config.yaml
horizontal_flip: true
translate: 0.06
method: "mae"
encoder_arch: "vit"
encoder_mlp_ratio: 2
encoder_bias: "all"
encoder_layers: 8
decoder_width: 256
norm_pix_loss: true
residual_init: "zero_last"
eps: 1e-06
ema_decay: 0.995
steps: 14100
epochs: 39.9
weight_decay: 0.0
Rows from block 2 of the decoder, named by matrix and row number. Rows with one number belong to one attention dimension. Each number is 500 + 25 x the weight over its row's rms, rounded and kept within 0 to 999. All counts start at 0. Numbers have three digits each. After the name is the row's rms in percent of the matrix's.
# v: attention value (decoder.2.attn.v.weight, 256x256), inputs 208-255
# proj: attention output (decoder.2.attn.proj.weight, 256x256, transposed), outputs 208-255
v.95 173:476502500515501499509500479452533487500500503459454459496500487415460500560500499489499483500506503495476497510496534500471502501550502530500500
proj.95 171:499500498495455487509498524485496533514522500504488511552500494531472500445560488502464548443498500504499503510499537514447512519527510502504467
v.96 044:497489502511497498562500497503498492444573496487478485501500501502460498413573511472496502468501503505456503493543488507450495501487501509499500
proj.96 046:511504494496484509494501520475478510507491504503488503502497492457504501712504473488487506488503524452508521500480542509506435475548516499488499
v.97 136:513525498493489501405500500500486500492566526533504499453501441509540501498438490506502485502595566422499497518523505503499500473522502498501500
proj.97 137:570491504479505501498510499521494498523479501490499494536505499504510495500542498483494532498401503567511503454488500498494501499485501515501505
v.98 078:483503502479501503483500540491501482499480500510507494493499475526499493534466470499501485518498488512541514501509502501579490437507503480500500
proj.98 077:508487519494490502509501494521531498489468493503508490540524538455503491401519490503505510493498500512431504502503481485524509498477503491516530
v.99 115:498488519457511500498500500496509501492476485474500500530500500498500498497505495490498512501391499597525506502486479500500438499477499500500500
proj.99 106:500505491586506511529488503486523505498510497505506516473508539498486474504498492500545500500600499485482488517509590500525486497498504501501497
v.100 128:502490494465509500541501500491497505502504577578500620500500503503518489490497574496500516497496499511528505499500501500496517510498500500500500
proj.100 116:538498505504498499459489497504487518491462460415501498500502438507481541497506498503504501503490497514558493467500495473498527493476496496500462
v.101 123:491504493600485502502500506478494499495500525529507497467500451507500501531500497499501473508645499445517504496491503501483514450503500498500500
proj.101 136:529495509385500499499503509539515497503499501497492498552498502469512495474508500460491515519421501559432500521503500501516464504499501501503502
v.102 110:512502528502502498504500497496502518543504505499495523535501500496504465500508518500536501491451491538490534504501474498498482502477503475501500
proj.102 106:502517482500489501501505516490502505479491505499517500509482493519511563498500508502498488503538496498519478501515542501497497551510499520492500
v.103 056:524500508510518497495500500503501500501512503496534477499499522500503500500478501503502499430580498501509483666432502500498520502504501498500500
proj.103 055:502510503499513499568503502533488500491507500513531502518508506523545502505509509491482532539500523499520496428510502495500494495530468497507501
v.104 091:499517499468499502424500512471491501509481500499504447494500496521495499502510438519502502498548516434506501520495508500495426420483514498500501
proj.104 087:532482502535514503539502500509497498504540503506501497503502501516530492474493497493510522492498525530522498521500496501498534503506517501489501
v.105 130:499502499500504498579500492499497487489539492502516500499501500538500433419492505502502411532499492544503497508520498500531500514500501511500500
proj.105 132:516488502502457519380501498500480498501470502501500500574508508488470545507504490527510539502499493470482489494464494478485500517493502523502507
v.106 065:495497492410521499473501511453498500501499502500496515495499501499524524490522499515500634463498504499518491647499490500479541500499500513499501
proj.106 057:484496521588524503532439499537512500502502460502492517448513498567514489562471499534533505518422485504535505359514503488530514476488510486507464
v.107 102:497499519503500500524494503525446481490496553619494518496492500501540568500495541500494521518497500495500490488509510494503515502501486468484483
proj.107 113:500499503512504496542525491500503500496510487434518499499500481504494462499479487547500457492467494529494500501502502499535468506482500483499540
v.108 141:496557495484500500485500471506500498500493487466501475500500512501500500496479478504500502498488504505487492507505500499533499523499500501500500
proj.108 140:494501553517501467510504499500502461513506499507499500498497513512498507493501472522499490499515501455499511489501484499490553494506496504501512
v.109 029:503494506518500499494499504516520496502471500372489502506501464513484498471506517500503501495495496499510521500501477507433471440452502503501499
proj.109 026:508500491487495510493516524478487501505484503512498484506488498508493500567490495458506482430500528501501539489484519496523452501495536585491514
v.110 156:486481506572499500500500628497477500501469419410489498526500568451489501471509500500495461496494499522483493508499502483481501500514500498500500
proj.110 163:469502410514470500502502481524510487500540559553550501499464478502498498547435498497541521493506501499500515500502481502510502494450500495492500
v.111 078:490518499499503493425500544488499501485501502501476503498494490452527466524502494494488531491450501568466506506499541499500458532502497505498500
proj.111 074:498505498502507504523512459512493507532484502489508503500505501594490518530484507524507492500512490357495510501530496499504524468474502489490513
v.112 132:577546500418497498492500489427495500500490517502502526515500500569497498465525542501491507492498506499517482498502512500445492503468497581500500
proj.112 135:439501501504490506501486455572500500476548505497500498464504498430548503607487506506496498513505501498425547553444389501524497479481501445500480
v.113 015:501500497496500498499500509502500498500500497500500494501502491499499500497497500500499500500506499500499499500490499498500519501501501499501500
proj.113 007:499463519535519499510540487510514495471543492472513518484485495497481500492529515507483495492512495537503509509463494484457499502504489510501532
v.117 098:443502488501495502465500504397498498482501553504498485500501501521500498506549570501501533500500528442505503503501506500471464487489500498501500
proj.117 100:516496506485497507497498486615504473497492502491501503499499493444503499499487505501515462509501480546497500520501418506511498501470495473501498
v.120 107:541532501496495498498500440501499501499498530502497508466500503511494545500543524517493505501501507452475500499508550500500503511501500500500500
proj.120 095:495503463527467500461537486520484499495506501498497500519469497505490484549476505497509486504509502495510539535489501499527511521477512530463510
v.121 130:504482478499504512532500504497505499501483496499498500518500558503502503485526495494500507529514500426500522491483501505490497507496500500499500
proj.121 130:521501497498520499486498467572474499438503470490501496503493485499473489510473491500503523502407501607503504523512473498496505492472498494498496
v.124 148:440554500500486500428500480507486498504502483501499477502500496500500500511453414500500499490499506500491495488497500506487506502497500533500500
proj.124 160:501502496486524501535498535485500582502479494479500500449497498493534501499504507491496448496500493504503482517492509491521454486497499492499499
v.125 133:502563500495518499501500376503501500501493494501497510508499510525501499473503500505487428502500555503513500491498523507497530504502495531498500
proj.125 117:500505423493501504491485490487495504469509499498504498504498429487502500564460487482506510500485492492494504518497480496507481494420512500497488
v.127 033:541494507496647501498500469509501501498496502510505501488500498492515483498510510502500504500495502498511501504500449504521573500494501503500500
proj.127 027:467508503502429490502500523488494493493499515514484498555475500506441505466496500478509495512488494498479503460508573485541489570540494528497487
v.128 103:507501500501588500494500502503503501494499500498508500500501499501434503499462501501500502474499502501500502501522498503500506500501500520501500
proj.128 100:500502444492447500486490499500498465483499495487480505509497497477490480500494472501502492531484500503499496492472499502497497525512491478497485
v.129 122:471499494499503497499500492501507499503432494498498500490500499513500499499490507499569499496507495456497500500499510501499503501495502393501500
proj.129 109:543510533529498508473500501520496520493540504500503497499505499486505490508506501502481495504503500558501499491500500503508501500499499554500500
v.130 113:501496499501500500447501501502497504494498500498498500501498501498501453483519467503470498531596500501501500496369502512499503500496500430496501
proj.130 110:469506516504499499524505501496517500489497489498502500496497502516500517500498506510500514447482497501497519494621497499502455499510500500504504
v.131 146:502494501500498503495500489496470501508502501500500500501501498497512500500498496501499499504500501500495498500481500506496501500498510503501500
proj.131 162:499499493483499498501498485504530492495502502500496503504500505506496507495508477497499510489500501494481517516503497503503496518511497501503498
v.132 105:470508499501499500505500520498496500504459501502500500496500490500500502498497515528500498499500499504490498503503486490502491501500501519500500
proj.132 098:499495495494508497486488473500504498490520498500514497520502502501501502499498499494500506501498507470499495491521489500516494504477506505501490
v.133 070:499512499486500497503500500499500500499501499504500500498500496501526499505500524498500499502497502502470500500521502495512501504500500500499500
proj.133 077:507502470501506526496490469519502503500494501501506501505501501494505490493498493490506488507497505501532493508505491503511499504472526515497491
v.134 049:499511504498500500552500496469500500478501500525501501500500501499502463503438499550500501499488500497499511492499500500549499500500499500500500
proj.134 037:506504494501508500413484474514499491474498504500494497500488503497510512504518457431492469500495503512507502503506501499454506499496479528479485
v.135 121:511497498505501499508500502546499501496498499504512499500499500497498503536500497457498497494501502502498500500517504497501556499510499495500500
proj.135 122:494500479491498500493498502484500497494489496500501503504506500499481512500495511499504499505490499490497500493482486502499499512489516517504498
v.136 111:501495492506500500526500503502498500493470500498500500500499500501490500500475491500499496499502501500499500510536531501500502501492499498500500
proj.136 101:496503477484492498460509509490499496501502479499494501499521497437490507500498507503501505499497491497497499493502474500500511501505509501513507
v.137 101:497505501484499496548500500497501499510501504502500500565499499500493498485506523500508508501483499496481509499504486499498485549487502505502500
proj.137 109:502496503507501519450463489516497502501493505498496500502493499506512503524517471486495497506499517495500491521497502503500505467500498501482458
v.141 054:504497502504502501499501491503500500501500501500501501500500500499473501511498499500500500496500500501524500500501460499507502496499500500500502
proj.141 048:505507483474500481498501506497495491498512493499493501500496499478494500499501495502499507494484491503493499454503516485486497500502498499496501
v.142 025:499497499498498500499500499499501501500538501500500500501501501501498499499502515502501548500502500499426500500500500501594500500501501500500500
proj.142 013:494496502500500502504514497460500501499494547503500504500507503488494500501490512500502486502504512490500498504476512505440511502501504497502507
v.143 032:500497500497500501498499500499500500500500498500500499500500500501499499499503500503500440501500501501500500500499499501500500502500500515500499
proj.143 013:491500473494500498499498502474499500510493517501499492503475507488487513501503514500496511505504503511497491501486483496502497506502496499498494
v.144 141:500501502506500434500500499502496501500503500498500501518384499516500501500499497501495500500500505501501453508504503368500502500499470500489500
proj.144 097:490500503491500560500478500496492506499500500499499500485599500495498508487500481503518499502499497495500544496473491588500509500496538495526478
v.145 096:519500499500499451509500501547497500499514500500501500525421500501495515494508478492415496498500501500495454500498500454498501501501478500488500
proj.145 062:497502497496493502499476501450497486500496500484497498452510498501489487489499511504526511483504508494502501500497498504494498508501519488500407
v.146 074:541497502501500499500500479501499499500499500501500499500499499499500478500503498498500498499500499500493500499496501501498505498498500500502500
proj.146 048:499504501488499504500494501498484499500499493501498497496515496499496521494501497501503499500500501497499499488505500512500498502499501496515496
v.148 039:500499500503500499500500502501478499500458500499500499500500500501502729474499501497500499429500500500500500501500501500500499500500500500501500
proj.148 015:497492504489463502498496510492508503499502501489517499528512469505528325521499516492462525483526518480466506505458500500501499504482508509508497
v.149 141:501499499500499501499500511503500500501502501500501500501501501501499500499504499502500501499502500499499500501500502483500500501502500500499500
proj.149 093:500498505500490494500500493492499504492499498490490496496498503503494501498500496499494487498508499491500495498488501496492508499500502488495501
v.150 137:500498480492513507501500493501502500503505500501501500500501501500502500501498542498511499501501499499499494500499473510495499500496501494502500
proj.150 112:499501559513506500503500494498499500472503501518503497499501501497513502500507492500500504508492510508492507485499541503497484484535500505502500
v.151 136:495513504509501426500501496501513501499500499499500501500374499517483514501497500500488500499498500501502500504503500455501504500496462501485501
proj.151 095:502499439501456552490476505493447501526500504504499507509581500494485497502494490502509503505501497510502498497499495514504490508496518505525472
v.152 045:500501470500499498496500500501519500500500500499499501500500500500483498501495462500500500500623500500450500500500500502500564511500500501499500
proj.152 027:496509497508471493498495419459478518462505500522498501493502481481465498496475497499499515502490500490497513493502493502498466502498502501506493
v.153 065:512499498528500500493501501509513502501500489499506500502500501501499500501501408500500499450500500499500500499499498470499515501497501427511501
proj.153 039:484500482529494499496484482499500498485472507464486501503495492482449490520500530496504505531504499483500497499502502491494496527496496490492470
v.154 036:500499499501448500500500499500502500500500500499500500500500500501563479501499498499500498500498500499500500500500499500501500499499500524499500
proj.154 018:501498484502503501515500514496495503496497495497504501524499510498499504528504514492497476505504505506499492499513511502496479493502504493507502
v.155 031:558500500502500500498500435662500500500553501500500500500501501500500501500500449500500500500501500499500485500500500340500529500500500447502500
proj.155 012:476502502503513499519504508388501501493437500500497499491529506494488494500504533501511499504478498501500496471502494499502499499498498497494496
v.156 082:526462500499501499502500497504500500502501495500500500500499515500501483500497462473501498500494501501501500500500566500502512497498500500502501
proj.156 058:495507502486502507521500528498499499498500500500526486507509515502514530508500559496506489494478500503501501453501455512505483493496508514508499
v.157 050:475500499500475500471500500495500500499492500495500501500502500478500500499500498500500498500498500501500500498441499558501500499500501500499500
proj.157 025:516502500503478499494495534515499499519507491499492526509486498538497501508490495497489508486514504502505509508555509500502508496500503506499492
v.158 048:501497509505500500480499500500500501500459499499501499500449500501499502596500473500500500500498500500542500499499537435500541388499500499503499
proj.158 025:499502500506508495536514506497499506505498506498507500497498502488499505472485552516501439502504479513493497501501494497498493676503497498509512
v.159 078:491498498520488500500500508498495500496498501500499500500500500502499501526508369499458498500499502501499500500461506485501500500525500500499500
proj.159 047:496497499487538497500509501487506492509493494494520492483502503501508503456471657500500494449505496502501503502540485500503503500402500505499502
v.160 164:508504514483506500526500500532499499499500517555499492501500498501543492498505507500500541529523492505499500494467486498511501499493500494500500
proj.160 171:500494493494502507500499499521504560500550500510496499500500500520497500528459500499500531507517501512506502468500492499502538510500522481480499
v.161 116:501512507473504500507499664482474495500536485504447506502500498515499500504552518499500510502490502517483500510502502500501561478502500535500498
proj.161 122:474498494577500505501499484495500500490484496499460502496473495594461500449506506500557393500482508561478504508570574499491507497502528500501526
v.163 159:515496503589495500495500495529501500498559504503501497459500454531524500504503472527500497511548508467498499498499499500503489515501500497500500
proj.163 164:523498449491550499500500502500577494500517500501484518496500500489499465502499452500499501502510501500500515491502483498531500497480519500536500
v.164 195:500475478501466500501500500496501500485500483480495470510500501495399537499499482495500489499500489502501501486534508499495490497544499483500500
proj.164 222:502499509498513494518388497500495501501499501501509501424544468400557488501501506503470546522485500500500499501469471501451497500495500500534392
v.166 007:509508499505478499552502502343499500499500499500501447491500503504463499504448498499500496495506503503507500499475511500483546502497499504499502
proj.166 006:474466510554516508498521508505504492448507470500488484472541503468510530507495476496474504510501532485473520522482435491500499520497508464512524
v.167 128:492518501482509499499500467467496500492478491468501530543500537498496460497491501480500452508499559520534502501522512497480485489499500479500500
proj.167 157:468544580500454526449491539500500500518476498482499502559511498503502497500546498500520486499499501439501464522538528501500500501501500536500490
v.168 127:510500477500497501464500497501503500490486503496506483510500496492501523474493475464500381498544501463507497484499446500470476508506500532500500
proj.168 155:500486501499499498512494497500493502498502504501500500505509492408500477511534500497487500506595508534499498479500484463496502484492500501444455
v.169 045:496572544449490493468501492487497498498555496522501506495499392500542526501491478512499499448511512500490500506498499488492486461438501496499500
proj.169 055:480554480514446623514502516500510503517498499500423509506547472556482504467498484516507507493521513490499498529494500510539500525543598516524501
v.170 109:498488442626486500495500430500501500483515502423489497501500502495498503505496466481496437507521520484528502499499499499503477505500500490500500
proj.170 146:502501520484499509469492581500502500502502500500500501500514501437518500509548472497498498503509522498499488501505501490498476497498500521500495
v.171 150:539529491385538503503500499503500500510501508521564509499500486499522502438479500501501500461477498529501500512506495502534519500500500536500500
proj.171 180:498495493534482441532552499509497501474500497501501501501440500537484528498500519500465555494494497407504501501495498479501495502502474498495552
v.172 122:553498510606471500528493468507501500500566506457500500524500566532500498513525511505500541531510503555488532510501497500496492481534500496500498
proj.172 140:477500507484499530371482500485581499536504499525497502445519497499533500603460500496557496520498501389496515503508512523499501516526498483548493
v.173 098:498467501497497499425500485494502522499519569479501509478500505473494475499498500504501639470500502500614500519466465499468495466481499377500500
proj.173 118:500491536497501522538501521501562487551495485476493528493499506536518501571481540500509501505461502497457519417531495503512452504503503506510504
v.174 092:537499499508476500476500439549505506493529545508539484493500498499526505499505497518500500498534497486511499500499500500510478503498500498500500
proj.174 123:540458482444512498501499501502562499501526501503500512490524501469498497534497501499499597530514499500501510451503400499530486498499516499500499
v.176 053:500494500499494500416500499501500500500500499500460500501508496499492500524507500501500500500498500497483500500283497500502503500500500499499500
proj.176 029:499499514510490502513510496497504508479500496497502495493498498514528507530525503515494504472502499498494516497669510496497504498500507509499515
v.177 042:499500578500500500500499500500500500500500500500500500500500500500499500496500487484500379500500500499496500500500501500499500635501500501500499
proj.177 014:503491458488477499416497493499497497507496487507497502526474458519481499496494485499490673492493508491501497498497506495515517439497501499471496
v.178 098:501497500500514500471500395508500499510502500500490500490537500487500475500593500500500499504548497460501501499503491572505500500498500385506500
proj.178 078:498499502527489500489500586501501508500480498500497499488494496504494529520448498516491493498501483570524534502502534482498521487507497612500501
v.179 118:449444528496500491500500505496494500499500500501500500501497501517516490511481493503466502500395501499500500500502501496506503422502493500496500
proj.179 127:500510439501501499501505500496525580497501499506512500499500503500503505500499532489499483493537499504496505500504501498498502556494501506499504
v.180 087:501500502429500495496500500503480499500515592498499499552432497505499582547499500500490499498502500502498467500499515500497503500498500498501500
proj.180 064:500505498544501495498493495495492474500518432503498501486503500482480402471493490503531499514474500496512543484504459506501502499481508496501486
v.181 066:498501504498480509515500500497498499500510501501500500499500500515504500504498509500501499564500500501499500500499501500502497500478500500500500
proj.181 047:504495504500539498511513495503489502505504496504498501475501518490526495511501506497524488449493502499516489499499493508501507474504507535490521
v.183 057:510498500527500500500500501501497500499500500500500500500566528463502501496502500501500500501511501502500500500500500510499500562501500501498500
proj.183 031:497502489479498496497512515520556500515489494478504501494486502522500500485499498502495496501500491503516492501501505498509505392504498499495512
v.184 076:499494499500499501498498499499544498500506500500500498499530497497500509496501500500500501500503499500500500470499495500502500504502547499500498
proj.184 044:514502489504496499507543491481481503499492500511492499499522497503499501534512504503495488501530502485505496501491526494456508509501492495464510
v.185 138:499491500498499578499498497499520499500500500500500498469595500495500497473498520500557499501516492501499546498496496543499500499505546471535497
proj.185 101:498500500514498425499543501511500499522490501501498501508457500501483497502505501498470502505501499493510462500498500470489493520500422512473567
v.186 037:500499499500500500500500600500500500500500500500500500500500500500500500500500459500500500468467500555581500500501500500500500475508500500500500
proj.186 010:509493494495499457506512495494502487511499460495523495496481499533540510491486498501495503445569499397455501520493514485497492552481483488481532
v.187 108:501505496524505500469500498501501501501495499498515506501501500502499500501503495500500509427516497499500487500500511500499500498500500500507500
proj.187 082:493506501508464497498497499499504506496499517495480495502500498496491500493507495513499500589514497498503525497487500493508497522494498490502498
v.188 164:499490499484500580500499500492516499537454500501495500469663490486501496501501548517564500501507459500499565523507499580501491500501561503528499
proj.188 130:499498497500494454491564496512510499442530502500500499562388502500506500503500500492412499502501507506500450477500507461501504497518414502437570
v.189 060:493500497513500498501500507501491500501498503501501500499501488500498503499632498500500479496496512502399499510500532519472501489499500501502500
proj.189 039:493500497506501455465504500480505497504499495497493497475498492494495496493466502508500556496507481500538499504504497497555505571502487483497502
v.190 116:500505500499500499500500511500500500516489500500488503500500499500501494500519510501501500500493500500494502501507537508501486500500500560500500
proj.190 100:484499500486503492475501507505511493490510500497500500506490504503511522499496492504498515496499499500511505501505441499541498497487500456519501
v.191 054:481502497503500500500500500499390500500500498500500500500500500543500499501499499515500500500500500496500500500500501500500499499500500500500500
proj.191 025:491492509503501501496498493497511500500493508496490496493504502489501502498508506501507503499501498493501502540504479496498513480501506502502498
v.192 105:499489498500493499416500525483479501504498479498500500505500502550489501498560499545500502490501500475484494488500472502448503494510500506500500
proj.192 097:499499501499538526538499428509523499495502499520499508461493529490548467450498483480500493499501532543495509530528519534487501486484503496471497
v.193 121:505499473468531490468500506503498506508496514551534500502500481517510497500518547500498593490500508486472495488451492502443533485472506532500500
proj.193 119:497501532522538518489499508530519498476498472458443495488459527505504470438535454505499471498487516559520498494501504516521498494493507497490497
v.195 045:503504534497502528547500510546518503498521523497500502497500499429514512465329485499504498501502502505502510500503499496548489594502497464500500
proj.195 047:503504509493422483484500532456495496518502496499498503586480504515444508557524514503493506505489507436505487427497492456545472459503498534507504
v.196 012:486469483508483497496500511501451492520480528491500507504497502489401472507495499510497521490503505489469488520492499503473502500653499502499500
proj.196 012:498484450516545487522497503491506457448538494499501497382509495488498498388503504484504488502513484540516495504507499489481498476430484443501492
v.197 019:495512500502513504486499478494500491486503499519484499500501500503563500661525529504500492505492505487581507480435508504499497503518503507501498
proj.197 016:504496495499478507491521480529492529503514501494509497494497482509497512508494470573495498499532498534517497493505505497521496495559503506496515
v.198 015:496525494514507498499500488473510500484512495509478504480502501509504506462460520494502492510527499481512498461483500500509501499492504498499500
proj.198 013:520519560475499511481495475504495505556471503526498503509496505508506491575490444502478567499492492492492506579494518513496495510499503500478494
v.199 008:500492500508452503482498502548500513502476499486501500502497509496480532562552528521500472511599502493541493498495545503532481513541498434501498
proj.199 009:497494496520525496503502488491496468477511498514509516493522476508493502469497550510503499505496502518504507494518506507476540460458487492501502
v.200 016:505533495486496517520500502504540500508505507492503498499502502500517526421466487501504496510495497509511542483492490501536495510500495503500499
proj.200 017:509503527486484505450508491472499502557466500507498501566428510501501494629503492488498501503480516448484506490485507461493525504501506518506514
v.201 154:476510501563485500500500484527511485498514545509503510473500471503511502496503485508500477506609500439500498500507500500502469500501500484499500
proj.201 143:521497471478504519497498500508496536492501505456516495510513499527494486501483519506493536490401501533546499475502499500496509495487513536501500
v.202 146:498494504523495501503500499497500474502475505481496484499501502482507498521513503472496493515532502500529500510500511501497498503503501500500500
proj.202 144:502522441498500501501518500496500502458498494499539492493488479500496493509448510503501491492499483513500500523500499494509500499472530502490510
v.203 007:515480478520475498487499499496493501504490498496502542502499503516504494501507511504499515501497495499490499537546496503317498505491499498500499
proj.203 006:494494467504492502507504495507521497496535515509501501399502486452529482426487483459505494489505497511511495513504524533497474501494492493490504
v.204 151:499500494520525500407500501478496510499466431455498507502500500521490500397531499530500499453498509499497497484504493506471501501516500495501500
proj.204 147:492501502492504513585500485498511469497554534559502500500501542507506492567454485500500533517496520481473517500499497505503504499498507513499500
v.205 022:532513505509499500523500496486484496480504481534492501500500490501491510505464503499502500507500496495500504497520505499485495427481499497501500
proj.205 019:486500493502483504492505494504499513527472496492511502505520502486507510542525528431520508500503487481497492479458501503509500639520511526502505
v.206 011:497490499491473503519500497498588507501490470499507501498500508496493601500504514516505487503644498497513513493476534502544484511509499477501500
proj.206 011:507513524528504443490494495497482488493498515537510509512511501543465492509496584519467507507474495501490501496512513465504534468414493500500496
v.207 041:496493506512499497489500474517542500529507506439501497506502512498515461462514467492500519497499499502427501502499499501490501566499505501501501
proj.207 038:472508505493528507490489543507529485498500452512507500504479506501520477504496471475500515504477498492497509500491481529500477421492493472485479
v.208 139:489496505494500499457500504600454501512497499502529484483500494527595577536492485489500492500505498505499481483503500508500559512504484513500500
proj.208 148:499499418496473504500500523411538554517440512499446500503532499506497485501527505459501526486542490476480505498502526484499461505529484519496509
v.209 132:524498462488498507501500567484500500503480574504486508501500437528392500458510502500502531503446499503433501504581475497481487492490501500511500
proj.209 139:474474505500504494501498460501493479509499546544497507466503557476514489501541517487498506526539505500498496507492516499501509498499501500499499
v.210 118:502502482501488498462500491468502499481506494510479506493501498477438489499511488449500537499549502505551495567502499496481526484501500519500500
proj.210 116:481499506525521489488512510504471495500480499506524506486492491492515547574498552501501433485508496542499488500509473496499500476455494497496502
v.211 132:500496523501538487499500509498529449493408437500497501500487499524480486502513499496470464491499503499496494497558505493490512499499499500496500
proj.211 143:516503464500497501587505503457489534496562535502524499522553501460569500533501493501502496488502486483500503508495518504490480501487498498496528
v.212 138:433499497488501471450500505499462417497464498510467502482464499545488488522479502493497500509432501431485466499553574437482487517472476503459483
proj.212 157:501475501501490502631533546455524536495546500497551501507510503508500509500505451507451501433502500614469545501474500493524503494561501481492581
v.213 149:499553498491566500493500521511472499486530487501511499422500472487497500500511568507500500491406507548510475502502502502499499509502499546500500
proj.213 146:474499500496433497562499523450525466501488533556522516542505500524496506508521494499500513502524519450497504494502558502497501527524488501504500
v.214 121:476500523503500516517500531420464497504518506499441499500502502499480512608491501511526520504504497419427549508501547509508407525489507526508500
proj.214 136:496493436495499555472504492497500502503509487482475496495520497500503526369480500525525481503502500555498507566499439481513497500503504503509504
v.215 137:590534560393488571500500504512493528532517503510519500502500495523531500500531479535501500500498552568501500500501497503504495500504500494501500
proj.215 136:473485497554519499416496485515493500520508501499498498467493509500496492502501497490493494528536512337489504496499492544500499500502504472501499
v.216 144:482531400498501500508500524500490499511494510507508507500499455497453467501516500500499533489362475503493500510553502483500482498503499496500500
proj.216 144:522494571505502487505494500512483497516499536501498510493501501496501518444530463482500500515600533486503500500496500523505518466503502495503500
v.217 149:457468478503539499507500528521500508501521516501531508506501528431503499500501549500500538500499443531500512501497410499499503499505500487506500
proj.217 159:547478505552532500492482499509474499517443468470503497535500498557464501500538501497504535496479480492556453473498506480468547496465490498504470
v.218 134:500503522501500491555500500570454449496504496516501500500498500503503499535500514531505434520506500499418498433499505501463475512503499506486500
proj.218 142:507503496499450513505496515451502498497541501500499500550514498493475477436525477501499555491500500500528502545511489502484553551580504499501498
v.219 127:526498443548522500502500500499502503514501499500499500504500500499500500500463495476514498501612446496485509498467441498500512500449500604500500
proj.219 125:501507534463507497501495523504472499502496501501475509494499529498561502497501508508497501498431515505510503505500496500492500501589500493499494
v.220 127:510469512530450501495500495506532499492481499498502498510504565499501484503503502553501387500500499455562500500500483500500523501499501501508500
proj.220 129:539517408484535500519497473529501503502518506546534453500500481499510492501496503457501583504476500506512500500532536515489501508411486501500490
v.221 145:503506500498502500484500501498496501501506399506507456499500485500501502500501467498500559504501511502498499500465499499499572496521500498500500
proj.221 141:498502531501501502493503520471501523489414492490514503495498489500499561465528500497495418495561497499502483497492556499516477502502501500477502
v.222 139:501500450559555500576500488472534503515498501477500514502516497477477493494491513501499513492559500492498559541498500500496500492508502476500500
proj.222 131:504506553473522503435503502503459499497470516537436513493499531499516500509482505533501472487471507500502485503501504502528496503450510527500509
v.223 116:495540533472500500501500503493503516563500511573500499500530501490493500524500504490501499488472500532512498547501509504502481503523517593538501
proj.223 140:500495493501558476534496499507506479439468499501503493489500473503508519485505486508525496550531490500483520487552490503518501499481500447514500
v.226 055:497501508488493504501501500469501503485498499502491503506500508462472523507485489501501496497500500500481506500512501489570434502503498482502501
proj.226 053:486493471540465490458497527482509500501504502501477503524503506512438505544500518503496587501501487440489516500505493494497493506519483527501495
v.227 125:490519500501490500499500480520499502498496497504500402487500460494484526513494430503500471500550508494466496505527532501502474501500500500500500
proj.227 105:492497498511497501487506493434507489502568526524498568499500524496494495497509500498500548481506497502523505503472448503490542501509474498558507
v.228 040:501613498500502497499500501509535499484500496500504433500499500507510485528510502501498496499500506503507495498501500504483532493480501529498499
proj.228 028:502499533500554513590498494522472516502546497512507505499493497499521501448535499481492473493505503583519506502499505512481489546533492470501498
v.229 092:480510525497502499499500502471499500493499496502498475502500490506501498547514494509500498502531509502466501499504501500498484499494500518501500
proj.229 083:496493499541521474506499534476507495501556519563499521499470551494481487471495490518499501489503501510496523541514502501500500499509497498501499
v.230 160:444460500497508500500500451532513500500497493484532478512500625505554496500511518501500501499407488500532501501495499505500514500498500501500500
proj.230 151:501494523531509462500495513501499499510558500539436509478496499494513492474495485505504473505586515509470509519495440499529483494500500500499489
v.231 101:505534501494500500436500467503497501500505496501508422475501500506503497509503493518500500499528543460497500499469501526486481492495500497501500
proj.231 076:503490529498569502600504512501502504494531506550500527491499501482502480467499475490492498508507509644513504504537502531507523503523514498501505
v.232 128:449456501487485503496500490491501517490450499501496502500500498461495504520443498508503500476501499500492515504512491497538477511458500494500500
proj.232 133:527498507541465494470527537485502496525495510502482496554499507515452500521546508503497518506500497438496499464493498493502501510555495516468526
v.233 143:492496499477557500514500500496509498503494545499499607500500506499519482487500539495500522517428487500499502500548498500501502508484500505500500
proj.233 128:514502500502447506479498505501494582528466477411488460499502479506503518526506505489498429478500490498498457487465506475532501487493513500472497
v.235 152:496482498527499493499500633491468500507499471498501478539500508498481569488491486485500483482528500501496500500454535480487517502509500504500500
proj.235 133:485526496499516497501493407552524502447526484534517501503496503502499439503494501532514562545488494501500547501561469501498500512495499499501491
v.239 087:493503517500527499500500508501515498500498526534501582500500502489500485493514525499500501498453504500525493501504494498499627499503500508499500
proj.239 084:499505502492496561490495461508493502531489422409519496503502449540501531485494562500497497495495458519506501505492503500469422535498486500485494
v.240 046:503506505503370513532500545481425468504519501508492501499501506496500566505486501504503500502505495501438500499521500502502468556505498515500500
proj.240 041:527469508472510483504505492492487553539492541515540502493483493499546536540507514465494486431502502507500499528498516477490515488494490489501506
v.241 118:499631490494475499546500496455484501493507500546499502491500438498513544502498541498500525500499486500468533501499509501503497511489501516500500
proj.241 109:489473587502497485474494500492566500538480513494473500497482536506518521484527490500490484493572503490503500500509500500503514501503488474501495